config.yaml
image_size: 48
moe_every: 2
expert_mlp_ratio: 1
shared_expert: false
patch_size: [8, 8]
residual_init: "scaled_by_depth"
beta2: 0.95
shampoo_beta: 0.95
final_lr_fraction: 0.1
Rows from block 10 of a small segmentation model, named by matrix and row number. Rows with one number belong to one neuron. Each number is 128 + 32 x the weight over its row's rms, rounded and kept within 0 to 255. All counts start at 0. Numbers have three digits each.
After each neuron's rows are labels from the 100 images, of 14848, where the neuron reaches its highest value: "strongest on" is what is common among them. Only what is clearly more common there than usual is listed. The data: aerial photos of the United States (SatlasPretrain).
# fc1: MLP up (model.blocks.10.mlp.fc1.weight, 768x192), inputs 0-191
# fc2: MLP down (model.blocks.10.mlp.fc2.weight, 192x768, transposed), outputs 0-191

fc1.209:124116144147137137111115125066131081150120146118127071174083135119139129144129180110093110121088135109069147079088157140055116131109112161167103149115162108133128126196138064108154143088079146107087151173065104103160065122149151110141089113094144131121122162146087072147122157100105132118133151097130170157137163180113134181154148107108139163152164170114122153161117176122105115119112221156113175099100151142090128076192178163190112091104107149169124119133075159126115122145151096090110113143142089172022146113142172219079123047135097158140122119103125133119076118112080134107
fc2.209:116156138102095118126157120090122113162074161096179153157127114088136110102113157134183111098119123106137092208139117125119144121207145122093136175150178110125058112128103198133108152167142185214138147109187152101086134113117184136125110052104132113084126151137152133105125117061124103135097111166176145121102097164166110146164109087176125195071177093159103118109125114122065189110110115138177039130182111148144104090104095138059127121140161108121106118100135084150144134101160174146131086105128110115138098177134121184103105126098067098074141152132135174129117079114148092174
strongest on: railway

fc1.484:231119163118152144148169107100134138168194141116122085181111133133141144149121100095096128106120120131053125172082103146150118120147107151097116127122166119123121180105192133092111172105107135155130147073104159104153129151138122119097092065127124107129144156167200078172136156102113165088126140105171218178145127193159072158113164133119151129108111134130099112137112149156117147182080141102170072107091078144163083129159158114131142127092184098189107119105113172145082077094140081130074158095108099115082104154080161154083072129098103137135061105050129123104111149164125144103
fc2.484:137160153148145156108163116136122208117095115116152130134117086094183084195150153086168096091141148140172145098123177112092157133138147138103103105161148131092099108129144107089115113152081095176143138146128135125081203157075200131161153119066110113089108109145118171102106110067052118154149178103112144110146201107152163172153131118175097164112131111134138130086101150115130129078140082132183178150172167153108063071086059117089135089186109104167107091134190118163159155186089122072148096106143151159128142121138160058104113094105078141129150136158135129129130084109160094097
strongest on: railway

fc1.646:130131176081139098135106095114128151126157185171136124073136165117128131119111154102133128176109137129127190126095141086120101139134144096066110136160137154172101079124105083103156152082147136179133088147098167119157164116153179123126149195120126079101109112158113062088094094101148097137123091152086040142098126059116127138154157133122135125104124137146117139070113102164070143179123157193120154168118080111134091138187183145049152091108154084146063104158204123112119114160152090150130162158144128081160111079129181150126150171152099155096114155175077193077069143169145121113
fc2.646:083078095159098104169114135089176132153123089098076183144129105138154164133109067167083159102114092124115108102156093127082111121117118037084103124098115112137105155115138131189104116112132114125137121135112114155118117118161086133112132119131126110145144130192163165165097144035116103140162118148138111158203180114114140170169147108071128167105130139156165128131128124164119095070086103149127108184162112091097128125116136154091123205109197135149080151176049102167132106130166116068068117132121150134067172100088135142187093138173130173088153107145112053155127178159110160181
strongest on: park

fc1.696:114186163123164122145115081126161120134100116124096150194150156182146172120116092136104141104156128123134117172115121043146115121202135157103091138148134156124175113108132144100116111099119104116156160169165099161099120055103138126199138180098118151110161155186124091121138093047108114199156136147064103079138112122086165205103153217120098106120158083174089197168121102134109149169181139122118087184102132139107141065078170107138147101146133127168105116114073127111126108130162148143113159034115074116134108127162149160149133097131121133080114153118122139144133088180163150101
fc2.696:147132105191135145174127152176135106110096085129097173133090090126195114103127077139143087110040072148117136098119111133142126129080200110113093080139214129112185114140195116141135164170094087102128092149128088144072116061130104094142140107151148135165091143192132141077102100029102118130158150123102131160104147116203183111165171097102126109113101130170126166143098164165119160145105148120089131125118119104138110120137159122111118173131159153076148076145051123175103134162107104083116143102116124165088166143091155102140124137147155174068137099126168155170152142158089085161
strongest on: crop field

fc1.140:167140104159144184096165077129099158142082131183125168085138144145129092081100082143093147121141133166093156127161129116108124133096154114155175216134086069126104059179120110105147142139141136123107104163182063132118109122124160124177106118156113170170132163142080125123155111029173150108072120173109142156140076161149137151098094150179113159162140104094058125078135142138095139111170118159110153140141178115115121136172145119196121081136086180110152098145130172068141175130118107096043146089103113148125115135121108131149124144156054175110120101139172087143107126177112084067
fc2.140:126119107124110136065092167060106138118139136122111144180155117159118111088101137103122077112146161143199155144065101150164192124124129171149108109090163096139117115109117141076115123163106184082100139070136145097123147141149126132121150124126087097109118101165074131126073081154103082174169158079144110098107123129141130147151147140084140160137081068147102114168121111139174144160110070064173098162106138153126135163128112161136096172108169083150146096107112140175199118117104141131176092186146116115072060148184140129201063071151165124120092185152133141039136098142111185148
strongest on: crop field

fc1.573:185131129171128163150073054177160115108142136153168109127063172070113073140142133142109132116096189146103128147087160170167080098147137134113098146088113092147165121124159085115144205086145098129127088109124143148141072057168121149125053087128140115172088156157143094174147169034106100164144143092134213152167101157158131172183145138079105134144164151132116114133163159144168121086095133101124149131096168114158121116138090138206093138179131122142159089102135121198128131072173092117103164119121105151095160115128148149139125114142147157120104123052096121157089108113107146165
fc2.573:085146097128123128072157120087099129152112098079125103160105148087159081118152191165138111152124120110159103165198113128161124105105058142144145139184170131115050128062126146071119107076062196169139132134142134093117142176058125153123165152103174121103143164148092107142085125096117151139113092117120182114145128148178130164111096096139084133127123097127116110085176112147067186060159163158181111172206108073149100113131141169084144136099127103177125137127105144185143162133159091107113123149126105159093130136123176120091112149200073061116088134127101170140119102075145113125
strongest on: railway

fc1.46:146131136088060143153126119146153188192096089116114136069144137210137143162163187139115108106172132150098144161124150090206158106174080191163081179129145113072076117163128161105096079136145148113084170139164163144133093112128142097115164099153092116122152128187145077137104116099114132123093045082178083156169139088082100087139092162132088121131132132141176098152130102165129124155183130131118106126099065148186097078133131117113066128153100140087085134149140074174166163170127097157111165136155133144111147087114112094147118142105090111151114143151108085103160136095131212142
fc2.46:078125057103144146147113154123149080114110096158151086131157116119110113085088121079111125127180096176162118123086157093131149158128090166123135158132079103134111157154056112121140155128134150155174112130151141115063136130148155090071080143174152077164143092058114120099129132255171156122088126138109101115104134133114122156115119114129172170109137087139112106107096139118180062160137156120095136069164143145124127162111100175121087061146112156181136097144087156163140148108113111156117142093114188118159147089175094111145195097158140157091163096100130108072108085173153148086
strongest on: crop field

fc1.673:168212165096164146140102110121148129142124137135112109133101128134186123124162159143123149134171105122107177163088080082118063080193148115119106153152115116129161141082090147087113102103125054147177148182211092171087182093100125140176147111129104169116102114200123041083148111104113110169163153117100138144137122097075111165061142188125147141138165113179122151116100120105103127204132151133126107173094146118114166104129171165082082061124122159166103121135083133081161116116187139129116151111210158129097159140117104173172087136139096106101117146101138145083150115103128143098
fc2.673:149135118195137147171133156176146112105105081133097194135085095122184106104141090144159096123060078133124149119135117144148130137065195108115100093145212138128189129148184130141132178154090093085132096150133072130085123051129108093156126112160138138155085144187133152079098089022105124135162153107104136152115140108205190128171178089100138095112107139167121166159094142167101175129118143123097139121113119111132106116133167129110106158126158153085140079146043129174113143166100098079108152093109118152088167149097137109141111132144167167070147116123161152148155137172102090166
strongest on: crop field

fc1.334:113127123144141103176138182135151056153155081148117131129116126155132167105141140126161169187175094066135117113138177085121152121118132117159104119150169119160169177116168149161165142111129105190113082122160138122175092138128145155121096130165084121104128096163178153068122086111116131177100119097088205176146121116067132147162208095169154172106073114115108173181193065140126153130127093167105101073136122107206125072201150111127144182150133143167130079158128100128123090081090126147113097076117122072116145080160142137112127107140101165132124188091130128121122159114078079173
fc2.334:194163097172145126164137163162152148077092118121123171146081146154203110134158085130128120110058080132107111112116086129125156145107194097090123088103166115096179133131168131106135123119085102139132103142135169110054108113140125108122123116168141122171140168191084102139135153003138127090198156149109123133177139087177176104122177102051097126134092144127118172151103154103083163137098152112097139117100116071119147110141157100075114152121118130092158128120082114157094139143153135105090163141159157174043190136060173112112124155129145120082140087102132116173122147162162168123
strongest on: building

fc1.454:144115119095137120115134036140063153131104146117116129154103168129099108086169115113104134118117116140170117153135084190161105133113127175131138133153142132119096112136155111134187137145123099116102111183130043114074145141111164167194103182128121086088120124175185171102169095131182154060120172174097160098142115136108138104142097158127169092139112123069118107122153106208163061135173174143103188090184174079155108124090117191107140148147169147123141093078096132144169080104135144100115130148116155084121094211123126172202092130118118156118109136117125173160073120089110108174
fc2.454:165107157122133111124125121134138159211107150094108109103116134117095142134170099089163159090135142052135167114088120074098120142164181120176190141099074156138134089108135117084132181133132114104120121093074165172174156049101127133087133119117087103135169115149066129079092166167104109080140084095094096128111122130126084110141153145121155096166141157122159110093155161112184115131144109126188159205062091129071117174123092173177171143140085117141162134127186117196112130124101081158132169175056133115164124126120126074165090119105125105099173152195111088072142122129126100130
strongest on: building

fc1.120:123156115170155084094149093182170103151136186171164113154122148150109109187106105143175151166193082032178131134109175111166120141074083103150149089103111131117107176131138112118145198127117123084109108105145135131111090150142083148136102177129112125129075152109089078170120184088121159144136195086093097101116110123129146141166132113129127149158096112089094142131171141133170107107135113080184163181086154127080120130092160036143052146173172154145115195076136130078090143136071149155138178081125134141113100154141147136160149100164136136095115094147124158087097148170127136180
fc2.120:190093136116055123093143152108006160136186092113119121113159157089144105078142124124139173174066143088097156152148141106145135140121096160172130168149117173215110153094060120088126096070138103159131115135094084163180150152145106091153120082123156097150131131152140105077127092139155175171101123159167152161139134148129147119070096175117175115142147123147142157125108070132113063162089085151097136112114122113130112143172172106118149127103210139074121139093125143115179163108097137109158084173135120112083104122114127160139097131129117164138187109128135165130121098072069066081
strongest on: crop field

fc1.35:209120169183089094152128137177121135168158114162110121160085175149125156116107123106122070096175106157113107178091164134149168118147180077129130091122204067150207093128149120070147118108133175142113142117121105119140108140143107096094126130154163141145154145143094083112110112189143135080161088144120069101131120108084085143078170114095113153126194178119056111134134150163124128145072140061124148116099111175114140145177171160098097074090201119107083113085112123107114065121153076149068165104159123110086107100098117165101136141118198138123100123104097134145138125151152192106
fc2.35:158123107088054144116138141088171139065123098111153105106156119056164089143120198149149122100141146148143130118136126107090193131150119069160112111160115121098084094126101156150048130103112196160157135179110116096136129132171206150091093114133113096152077124099112131124147142070142075079120167140090148122103107157119128123151089107211135153115098079132166138119176115113087113075140123153129151119193124145180161084085118084146117112118136202158114139167189093157179146173154151117154124172106104135099130137131159077080180157133126195077088171121170165095112129093163147118
strongest on: railway

fc1.190:174127144164120138164154092155223134136155087092077120145120171175127135148155160097127081083137075151107123122050102131161161137095090127101163105130145088136111203070154131112197110119111138117071155145149149093104092168139133080070085083124151120127160171157119132148137115081086118078118173129144166153140161187116093126100156139126139128126118127176093122114093170135140137134078098107169149115096106144173124093149110143135135148112183144154087135184081142138134133109157140093042162061135158106084080141156201081111044114110136114124088185086147107116104158163140149083
fc2.190:150168086189107145143121129138121115106187132143135119132129138075184104129101194108110082085131120086207146118136176178076138137120206058057128090118121115133119097153117145116160176147120131238122104157096123150072200151144181145129136131108160081126071125123134140148128136069121149179132108122155143170148127079156141162120104140153117162087142118108129123064118128146100151065127124106107207062151151175168127117042110091145149085101157114196142087113095101108159148167123085085133098141106145157128145135087092109121150117138165120112093137138131133112072096152132136087
strongest on: railway

fc1.245:148135097074143112139107142132136115097070175172152145097161104176088135123120124138046154140178202179107085103101152106149100142131093121170114177132095098181111111177158077119121142114124144117117128146170077122194167135106103128132149159160138144145126130122149109167144168056133150096100159093151126144166149103158080153165122132104033137144147100130113152103078090179112114140203128163095109119101091131152074091145127059130099111167162092087111120125138156112201183125128143106122128094108143145095155140161168115116064103169082155124149124228142109109145118179067077105
fc2.245:106104143242113171069136152120101121109164111104116094097085163148151127165145134125114118132111094108122133121100109127185095140090153197044140109126077118171168097091107128068147146140077122123143121071093141131166100119204115107152094148114068142130150091152097117117139104100090148179076100156166124098163127153113175117160144065098080146110162080127123103096207097120115090158114117119095139162093112092117160162124126145199172101095130136156091128059161092114139177163132115153101108154166127120094156195120099134125136094123155087178048131118133109129164139150123054117
strongest on: crop field

fc1.664:104153234132171132151139120060099114146130158116147073142109116138138114058158135104143132124134130135136148162113136112118134128103078103097094026191147146087104169141099109128061096126118079186179093113106144155151094137102121143158108125149153102104142124144157064077116118039139082160144142125051083090143127088091114131130203129119139106134138148158117119093135124189131078119091120133136095136144176091111100141072133173087142097060118144148078079137109091110103056193172103122098116093161158094086130142139134142117145085137101147109124159095077147123086157173112125093
fc2.664:162141100185128133164135155179132096105108072135090180129069097120197108106143090140153105109051082121109132110130114127145136124077205106112083098137208128111180122148178114134132175157095092110121097145129081138068100060123099102160133120152148130170102146192134133091096095019100122126174143109106142161102146100203192123168177104116133096109107138165125163153098159157109161140111152114093125128110121101118113112129165129110126176129155149078142074143062133170106134147116111094130134089103138160077184127093147105136129139149151170064142115130178150180144142176106083161
strongest on: park

fc1.285:153095179145199109147138129139078162129130169157069120154135215062102119160096067150118097124100153133091125176176164094154092108102109101169104125086133159108171143179138096152128146099137060130115128103081173150111152099126199114135137057146110147112123144132141116189197173085183169120115159083142116120095133130098111135085100135105110096141122166099200175112202091069120123119134110104134112096136124146138112187124150089092170095150121145054166127123119151096099147129213090162111185115135134143087143104120136171109107162091135159109098125099057087143134125138153137145
fc2.285:123152126169138125199110124180130139123132088087125115123117135127134097143135181136162156082150114109092116132122145122117133127086114092143152109123199087126144096060169140141149142100091099091095238130179125151163096058172139186143166103096148108092163133205081167158148090086131137155135139103154135111163157114111120132140141143090079114096131121151147148097078132109090140104090143147049050114188081067085134089140164148158110147102141102163106162141112166172114082106107183125174162111123101140106187130126112126089111096085202124142168087091108144100184140163095076110
strongest on: building

fc1.665:088139100087116112120071111164109140134180196180126127111146153081126068098145109072097137153144136104150171111158218082135121156112156141059140155096136072117086178161176098164155088202177145081159057152140109130122145192128127166118122119123082110138121110102151150094140156132101136192102132093163090140113143120156161088175178114105097135097170103112148101188166162142113113122124087134141139098201175118079105125114136142121104178066187130170134135136114158163077127118104096174100149085131142116112132123120130124103052059082127115111138157116152195141111166157118123100
fc2.665:133112121121117083112108147086075128123106169175173151156068149198121154121116160122171110092034114111101158137167121115137129090142160093095156173114132129116162134079091162137127154121066158144116183081184166166142136079041118120117085119162089128101123139199139121150103137116105109131122150078130121139090150144143133136124110144138101142161138148096059126092137083134182209122127122125164158123137149123147099120210102128090133101205090133119143116128139094081132150138098166137065149121120189113130139208144180098119177126143121146133081144167130106158096135115244138109
strongest on: building

fc1.708:172148075146146081118072110155151153102102178139170111121072092137145108173099129092125119135168127151126092104132147059111141079217134134102133133124102085087146090152091143182086158154162151156158125122096126133140124127137077140145093133152118166121161146136160072100140124120109123127084115112158133109128140184136177074106139123160131170134089097090109137165154152114215104075154157140108071141091123159156155163155127145115102130037123120102068176081127109179135199125174044184066110163101112183081150114113116143065112161126143171133167135111153106156122177124152078101
fc2.708:106150107133131140131091100167124195130136125161124080114201162132161124144127107153131138191117119146097157131134149150109140146163129137126157070144106125128139135129187112087118150137104119124067125141154167066152066141101173135077113186073112148110132143115054189097142100066167121137125169135180096140086072129154163098188131092175134170091190183122136136115139110114062121108079146096149081113177139118098128077142147121095117157108110129133093189127170180111098119103176187057138087093150163138094090100147224111108134122114081125162064145120152126124129120126143165199
strongest on: railway; crop field

fc1.59:180116122171116103139119095083083145131087142149180136173125105090153114160092139133146097105205120131159144127164136106156189162144119092118137142117130193125146168215128123118105159152108136138152138173151161120133108120094091136163111157084071138132166119147101116082118137080146114107090135059127101076098118158084140143154071178122163162162140098088079113113120140153168086127196169100170125089166158171135127100177131087168089184135175199107168110109121152137245189165120093096183129139140153116091159091093142114139104157165106101166156126182127082098115110117123095130
fc2.59:161161112127161133153132156136121151143135137147112105075107148118169077119152115060139078150165103105083177139150113101136117135161104232139118140119039160191115153065134152132127117127110107168106111046118126146108152107148128152080098120170095163117148096119073076145115151153127172171113119109133082136166072137148109146103124110146122113189126127132097142117152104089167142181159091124050090136132149143118148164112113163106140113107157097133074134111188111110133162118166181235164142071133128121109114199102110141142165110077104064119119169140107163156201102167133113077
strongest on: crop field

fc1.686:157084121131161120127146141151152154117123138081059092119178111162213107119085080129156165105168138119151119147140126147119147145098083161070151099193115080099153121110185096114125119158073145158102102123122167148131111123151122108110095107103149107147152157124120131133128163059102143158126136164122141147103063117098098068137131140131149116141202086151171076100198117089151102137112110114184184147194096113127086166129079083172133143129170122121106129114096174114182121142074172153130098087133168124109095116160165127165239128106144119160129096190093153110161095190116054128
fc2.686:127128141114073141106173155118145097142135138102092106161157095132084124063101138097139098187104123082138172106066153118134145133119153186136132180054115115172176143152139108183127146146145171102079093086078176205147056097169186088122131211094174157131180145164107082211113091134140130170117093118167155147151083102137125168114121132078169163157167136135113187139107111088159099167108129161146131150105131134186138150111082114143173129129092140118080086111157153190170135113141113142171157180107101146119181126118098141109122107152158088122139132138141094100156181132085114079
strongest on: crop field

fc1.668:110133187081115175110096102118157126166120111082089115151119119151120126163087118107076089099221113158127147104110101115219141085149098129125132174093142174069080126179076161162092090103085155124136138150171167125087121090088116140145123169196119175130174121191088118146097114126116088091097099138155156179123125159091120106121083082161151165178120138148168069097105128128087140138177169174099113115127109133169134144139138136120094117095062163112115144155160065088135142134139139148090122148146135181188165095119078163125126193184099071097158141113158122171146086096118129087
fc2.668:100137077154134139144095116119090119146075136176182143130153082148173092127118126139111069143167172108162145098150114131116167151165103197111122117156132106147083115092143124156099106232177085189172162122130165165053060147155150117123087140183142058153130152058090091090137105235140129122103124113121112077120115158077088140137130155110121161132109110131073181156113134121135159171113120152110137081132140124171099152096108140101109110160104112149105092175141186137094086113095137156136165081130157099155140066173115142096141056143107141122080163154080126118123172127157119097
strongest on: crop field