Weights of a small segmentation model.
Model: 48-pixel images, arch vit, activation relu, moe expert_choice, num experts 16, patch size [8, 8], layers 14, width 192.
Data: trained on aerial photos of the United States (SatlasPretrain), 203450 training examples, 14.1 epochs.
Rows from block 10 of a small segmentation model, named by matrix and row number. Rows with one number belong to one neuron. Each number is 128 + 24 x the weight over its row's rms, rounded and kept within 0 to 255. All counts start at 0. Numbers have three digits each.
After each neuron's rows are labels from the 100 images, of 14848, where the neuron reaches its highest value: "responds to" is what is common among them. Only what is clearly more common there than usual is listed. The data: aerial photos of the United States (SatlasPretrain). In brackets: how many of the 100.
# fc1: MLP up (model.blocks.10.mlp.fc1.weight, 768x192), inputs 0-191
# fc2: MLP down (model.blocks.10.mlp.fc2.weight, 192x768, transposed), outputs 0-191

fc1.737:150083128116115144116136105093142163134156128137113097158119154126109130134098167131165104137155149125116170091124098182138102103129165099105135088115140139151112105129128159077151096107105170193116100147140105179157149145126173154124145107135078096103115085153127071138108147123137144105102111121149141115150165137145109115111138126144160119139175111147135126109105093159138151102134106126151100152125128139142100134153137167110136096162134099144089141138128144073138118155095116120159097141127116112142065122155107158141127110090092146114141150128130113117158113144104136138
fc2.737:127110143164163106097160100118117140158145177101098160120112135115121187104178134149173117120146166143133117127106107132124165110154085167164085165124105114127143114136124089118173134128105139094116142112113159140109121163107152124160128098106138102136137119116144120119134164145148105129174148138170126113198123125150098130181083155179144143145140122109137129099132121113123113139139145119109150141136109059135153132147143163085104118171091099121150101077143126110075133143130091123136103131129124116132099132142157121141158120147115136123123137123150166102135092135129162141
responds to: building (71)

fc1.667:113142127162144139116119117148153150152152136123122115093127176131111135083178109141156107125130126149144124103116140133120142133145130106070154134132114129135135134101131137125143077157116117146157138128128132055111102162126134113076161139113162140120135122170112090119131118118135137118145136148138113154115151143150125131135184137123153115109111160134097145100101132085128117165113071153142138109153110115131132143131147127148158134094128067168090137112137127172144151144119108074101223093135112107124111107114148087132127104112144120104075138117133127091135160139116144059
fc2.667:152126105133115118156133134184102183148136109137156128117119106129138145140088119101104137144151158110110167139122146152099156146130115101140132092100115119127124159111122128146130078108131155129139120114170128113143169153103157155135075129157136107118146107125139163134127173084078130122133156121135119194077157114099112149098135113108147160133097109109164115117092132126139165113148142112130159087114100178138140133106118108164149147112089156160181133080153097100128106103125130130111152174151110117125113113137076128107161165124142115105124086092146147151114154151103134129
responds to: building (83)

fc1.502:123105128108126137120143092159142132155144133162145148085119140155145114103152142113137136148135174108136125114073182105124078134103134144127126126107140087126114113129127100123128139122122135128130063153086154109169121185113133118146166119095100108124130106143116093101084111146131102119152128132073077121139149105147118115113126123119145142127161114103122162129134102126101127154118129111111093106129130149141113109172193117090147076108148098148124112117140108085121132151109094165130139140136110103176101116155159137151167152098147195099092148101085143141099118144119117108
fc2.502:105119140131111126141140109093138150172150158101128190150120131107163149116154097166095111102126120148161105129126088107066111164116144114129128113146113137132090108136141146152100104084106130143100110119140135132186113137131089141109152111083124095129126137172138136183157161047143159126155166128115095123139145116109118133140149164099088127074102127127136092161179114159112091095131145123136105177138096118098107115131121157093103120124171148134123145125101129145129110144143114110099105149152145154099146142083127151110106145139105143102157121131120124131132137146105133144
responds to: building (81); park (25)

fc1.526:146073138128155128098136128101141141133079174153118142156108100167115087072143146133125101154135148090136135186094106134134129089141115116118112159114149120133124113175087102131141156088100137136136149123136093135151120141098129091144141113135126146117146149191115110129098167130125129048116138107133173141108130162093157143139125132176157152128152153132160134086155117092142132159128155143082142108113127138130127108129103106109118131140132133183136114119134139166157119140137149097099112154126134111131057104134123114109111146106106122125127155159136114172104142100144131089
fc2.526:124142115174182130145159134147128106152104151078107126111141129098165119124133143097136139101130125117104123118150138136126137121099190151150128110135128101103115159129146095110131132151141174100104144104117165110077144153112098165130114133118132151095112136098120135125107118102158154128157094142155115126141121160170139154161114122137079116155159158148114138152166176180099105139103131128081098150126134152087084154108117132112127114129156170105127104121132135125075122143136138138109114128101107158130128142116151139168058109099096149170147163112112159073137129094133138158
responds to: building (73)

fc1.527:141101167140084136134149138150154082126099121138143141125095104106120131132138147113145152131157086129155113092134170141131114153120063119136163111111136102091106139138134151146165102096111120154140133106123142113104106128151127093119117143184126109124137109171151122127126065118103133127125126132139119154120119119091148119190134136104194156127088111131109091146123137137147110106108111131164127110173087216108145157154125111108124097131132135149128144089132090147111136148068121126120160102122170106114126140133118105136164139099144147126140115093164130130122174151111103096
fc2.527:199116121177139139137128146186141118145156139080083133104147156147106137113110120155098153119123144142126126125089128132115141123123133134142104101117155148085150171124133166161100154119143104118123122128143138085112133109118130119108117147155118128130131162176166110099086119063098141158189134152096131162144124134145110122122137119111072114124121149121127091126134094119117139102168109090076140150090177135133105114152166119152155143156131148118146073119115130128112091110107117144122154093132139149102145113074079103103110164112150143108128124123131153121119162109147134111
responds to: building (78)

fc1.606:143161177138104084091157171165118125150130162130149090147133153146144135138166119136142141164127123114114134112147124152158112124147140115158123112183133104141108137155152119146092145098137123158115103128107104083169167113132101109185140146144118115072110160133135123168144129110137142158142096095083119174085144109104156141086164124125144134144108121160138102161155127152129148136145150125120132132111153106103152089101132131106112109148096106131113104075153152073133105138138125129191124149137095128129106137163114135158138106107126151089132104132102104124098162122081151152
fc2.606:119123196145118127104143114131138123100155176150133110142146109125145131161143123157131151119138117113123132122121110131114172108099099107141121151083145083102166140144128133101121137154128119140110118148139103094139113144129140094142136123118141125125099125130146101106112131140152145086162184180144138152105098098095147097155099133162107127109173188123072141128116124134110099076115116176177149135123145126163119114134189102103111110103191145145136138128110144106099133155112123099125119155138109060130182184090116124107147124144112131139139105143136141123116129120126131079
responds to: building (92)

fc1.275:164156115095158129134113126099094136151077130170143145119118131174103075108153131090124100149115129166151135130100174116091105140134143174140122116141116111135093071170123068159140140156090176130124153102139159114139115121133160112133141131126115155186148125135112115129145139067109142093126113122136123099123138158124119149146114147131130096087137124127098122112147099129167162087132123129156111117115120114119099131154157155122127114109114131083125082111091141117134170123092153146107133104131172162129116181155160145112149139149115152133134126161159121135082136098138090102
fc2.275:133172143071111158087127139110127119128107117071137168162140118092151111119107135097102091113102150133121122140123109115087121131146134156136137102145156141138141123111112115113126114110161165124112109108131118065139121138121141112141125162131141134104157168175114120181166101131179156143127130081098111146118117128124111121124152112154159144149130146087139131116154085108130125110122082139119158156144134160127151161126123112162127121108152100099164118101138116140160121120127111158112120174078127119112093069142070156092183103113126125134108109131089148109180103123135153154
responds to: crop field (36)

fc1.419:148114111180107113110135155141145090127129133126140139141134085130146087140092118110152138131129098105177159145140137132133152144109097139118128158112139103095112131124152126060189114140119101126118082116152145158149136123106073133110093125118135117076125149126131101139145161051111147150109177091097119118120134143114098139115133127072121164188102107118119108122142120141155106111146160134162116124090126160106130118108121093133079159125154147160134149133099162123131143106113171126147148132142158154109096156127145131125152104155125122157135139129101114084178160144112095116
fc2.419:118115158109097142105128147143113138121125139113108108135147105145082124115156180104133156151118160078111160142126138094143172153106106133163145148087093156155151166125121141142156130114121142198121148143068144160134134159139121081093128124111112147134145084105150098114159158179101143157096101122157111136149120133113137111105087125126153079160156141138150165132129115111115120155082112143122145138113106113124112150129085128151142146122149122117165098102121131108168113126094111126148122152138095128149123161127112179097078095148180091148119132119117146144120132107105093102
responds to: crop field (32)

fc1.487:138109143118119101103179130134169123115148169112105121132108137111111078088152094161089142146117144113147097171163121121130145158107124128082121149125124133134110149112129057113158098134122143145126124136103115114120180112124084174150103096096114170126123123171153147084127128120105090125139105134121140131120179137141140097142170144094099104132119143114119120168126130120152140114134120121096191104131134154131111113087159129098158158137152170141149119154134147180154131125109166131106136138162099109122110149121117132116074098119131093093097164141112163141090154109123157112
fc2.487:076137162127141145094098132147109105152127113150136128111087134141114158142126149131148138102120088136113170099134130134119093081112176095132185111117123071179152093137150141147162149176136127131100140124120126111152151115094158125135145107117111129135121140155096144125078160103110116123095123137127138147076100158133109105103110145128128089098174153138085111112131134159147135159085153141111113174121100115166107114142115117151128150131149098125149152115109110105145118079150153080130139127101147122165163200141173104140133096110128151123148112126140096111123117111131100127
responds to: building (92)

fc1.635:142133142100168109143102132133155151102133181167134156085150133147134134110131156104173133141131134115144174131110146085109127137135096131101117144132152103107120130150108125098131144088141118139134100152113155137147123137128142131165170151149110091147068119118090096130125100124161121146127104156109096127109148099120155123116161140127133144156152146136114151101116107151098140183131121155100168131128096120134140127118168178093108078125116119143055126117133104111137103145144102119126126117137101095156125084141149171155174151117140161076122133168078154103066139146117137144
fc2.635:120100107152135113148124131097145144153133091137104164144107106117139125136126077142096144118133123141121119108137079127110099110112138064120132117106133125145113147131128133192111140145138117113119123113131098141131115108164086137118151129113134111118148144183167150156133129041133122127149129130129092151148172099122133143145129110113105163092109133160149125154137155153127089116099129151127094182129136101108135130116145160107122185130160116118098146168072129134166124133168125091118116129129141146093157114083138144175102129142099135085158119164115083129135172152102169158
responds to: park (25)

fc1.232:119128127086105133099112124136133148132112097145127147126145141124114111147114111149134130169167081166127117094150105146158125129149151158148093170117098142111098116141105188130136126127115140106139123140126127148139134105126137142114153181176120105103134119136101099138131078052148123123102104124155117169173119119124118146149128118156183136175116134119134095083094080143123109084176153124095099154118123152137082119101111094144148153133125136113144136135141139103173135141134196116117078121144123158128159166132125135116090139093123132145131126151151147108093076126131098111
fc2.232:141144098146131123103124128109109110144137124100107088093151134102144112129133175121120139131108131141105147135113122161145139092120136174133134094113143103117130153127104084155131135119127122134155100090108167125063132135137122133124130136131118170179176138127136118111093083148088131116110113139119108124156095125172135100145144145087089140121110160088126167137143144109128132158073088139137162117165130110144147122145092158134111124125121112138141097141143124146082110164075077162086164100108140111157146126139091120137125128166136094166097169142111090126172116132180147168
responds to: crop field (28)

fc1.151:161128127109118081126131163134178181194115109088109175129162151091117154142140181127138121160132124179109115109119124139147098153114107186118137150133134136122139130131171152121099150110124105135159115119182129136166127127118125109098171139128105143121158149168139105126107113083104159106122136134115144130132171144156115127089112110105111138128165134146155145148102102128120095078141117133071079156108106137166138117105127143129132174122072179132148148089120140107120145099158136099136113104165110126140126146124127155131113154105129130115150124102109105113124150137090156111
fc2.151:096108109171174168180127100109094093116115142149136110155115114148107143111101112145129122083146101141120134169137122142177117123126169137084136106130131105121134141132137141119139145139110120135095100136140158130105167130135125134162116121155105165154154106090102133140133176144154115106157142097153113123133142117101168157151143154082099152136130114120120129124085179091080131179133145106119126113095104112114129147185079134144131131106148120145124077109092167146114061144127119132118179155111148132120154099164147124097127099162138104131161105131143135118137129167116138164
responds to: building (92)

fc1.656:120104148161113103126152203130169075083139088132180113092140096069148131127120142101146153119173121148104162119172145136126146160121106123129126122146140090088127155146104122131154124127091106152116104125155150140122141106082127094076142141101135094156159132184140157091170085136141062121110150108115134140110118120091123127104149131123150132146143128122154133135169130141114143112155084105079122122121115154131147138144126133117161129123102148141135103147126128140140088107090107128162090141147130130152120101133093121123148135104116152156134092130142135159149123135178134103
fc2.656:099124092089141168138113078118098124171146170111116100122133133140104095131165107140084105149142113167089096155111167111110114152138093166137121133127129148115114151147167134164102103139150137115133150130140118116096141138115135102149132120158158113152109129160111085136105142061140169155108120143142099156123109140106113124191109162114127114157137158093109113140166119127121166161137134174154118112076124106104102148116110102146116120120119113118148141126156160124094084177122131152127127104112166127086143099117100121105122103114178099119112113112137119092128195133127113122
responds to: building (76)

fc1.658:129109144160114149135162094115185132117135137127156149093117139103198085105119128150118092131104121132125125158151147104126118169124159142158137119091139154117093136187118123132140072128121146114105144086154123122106105132128144104141151122114099101168135105158135120136116111083109119138131116144119113118120128142144111129173122123141138128138123107072095142111139170158136141205125137105130181087118187133131089154161100106117108131121098162085110100120134155159165121132144112157100138125078139137122145130177082104122112128096122090143120093125119121144126085144115141125
fc2.658:150068099117132145114152168097122105136114115128080149147138141156134192103123156084119171120165139130133121113125096118125129122103116136105149139110110133114147095127112115130104160148103136107144119112127110127086136104154074162096102138167179138155113146127135145159126154085143135094108159120139127150155130115141147117141088098124107111146147117129122134149134081086130121124134157129157139124099084116155127088116140138116097143135152127093163188154115133136152169105113124134108115106149136097150058119164168101160143126141140157096086118125091144135112176148137155089
responds to: crop field (25)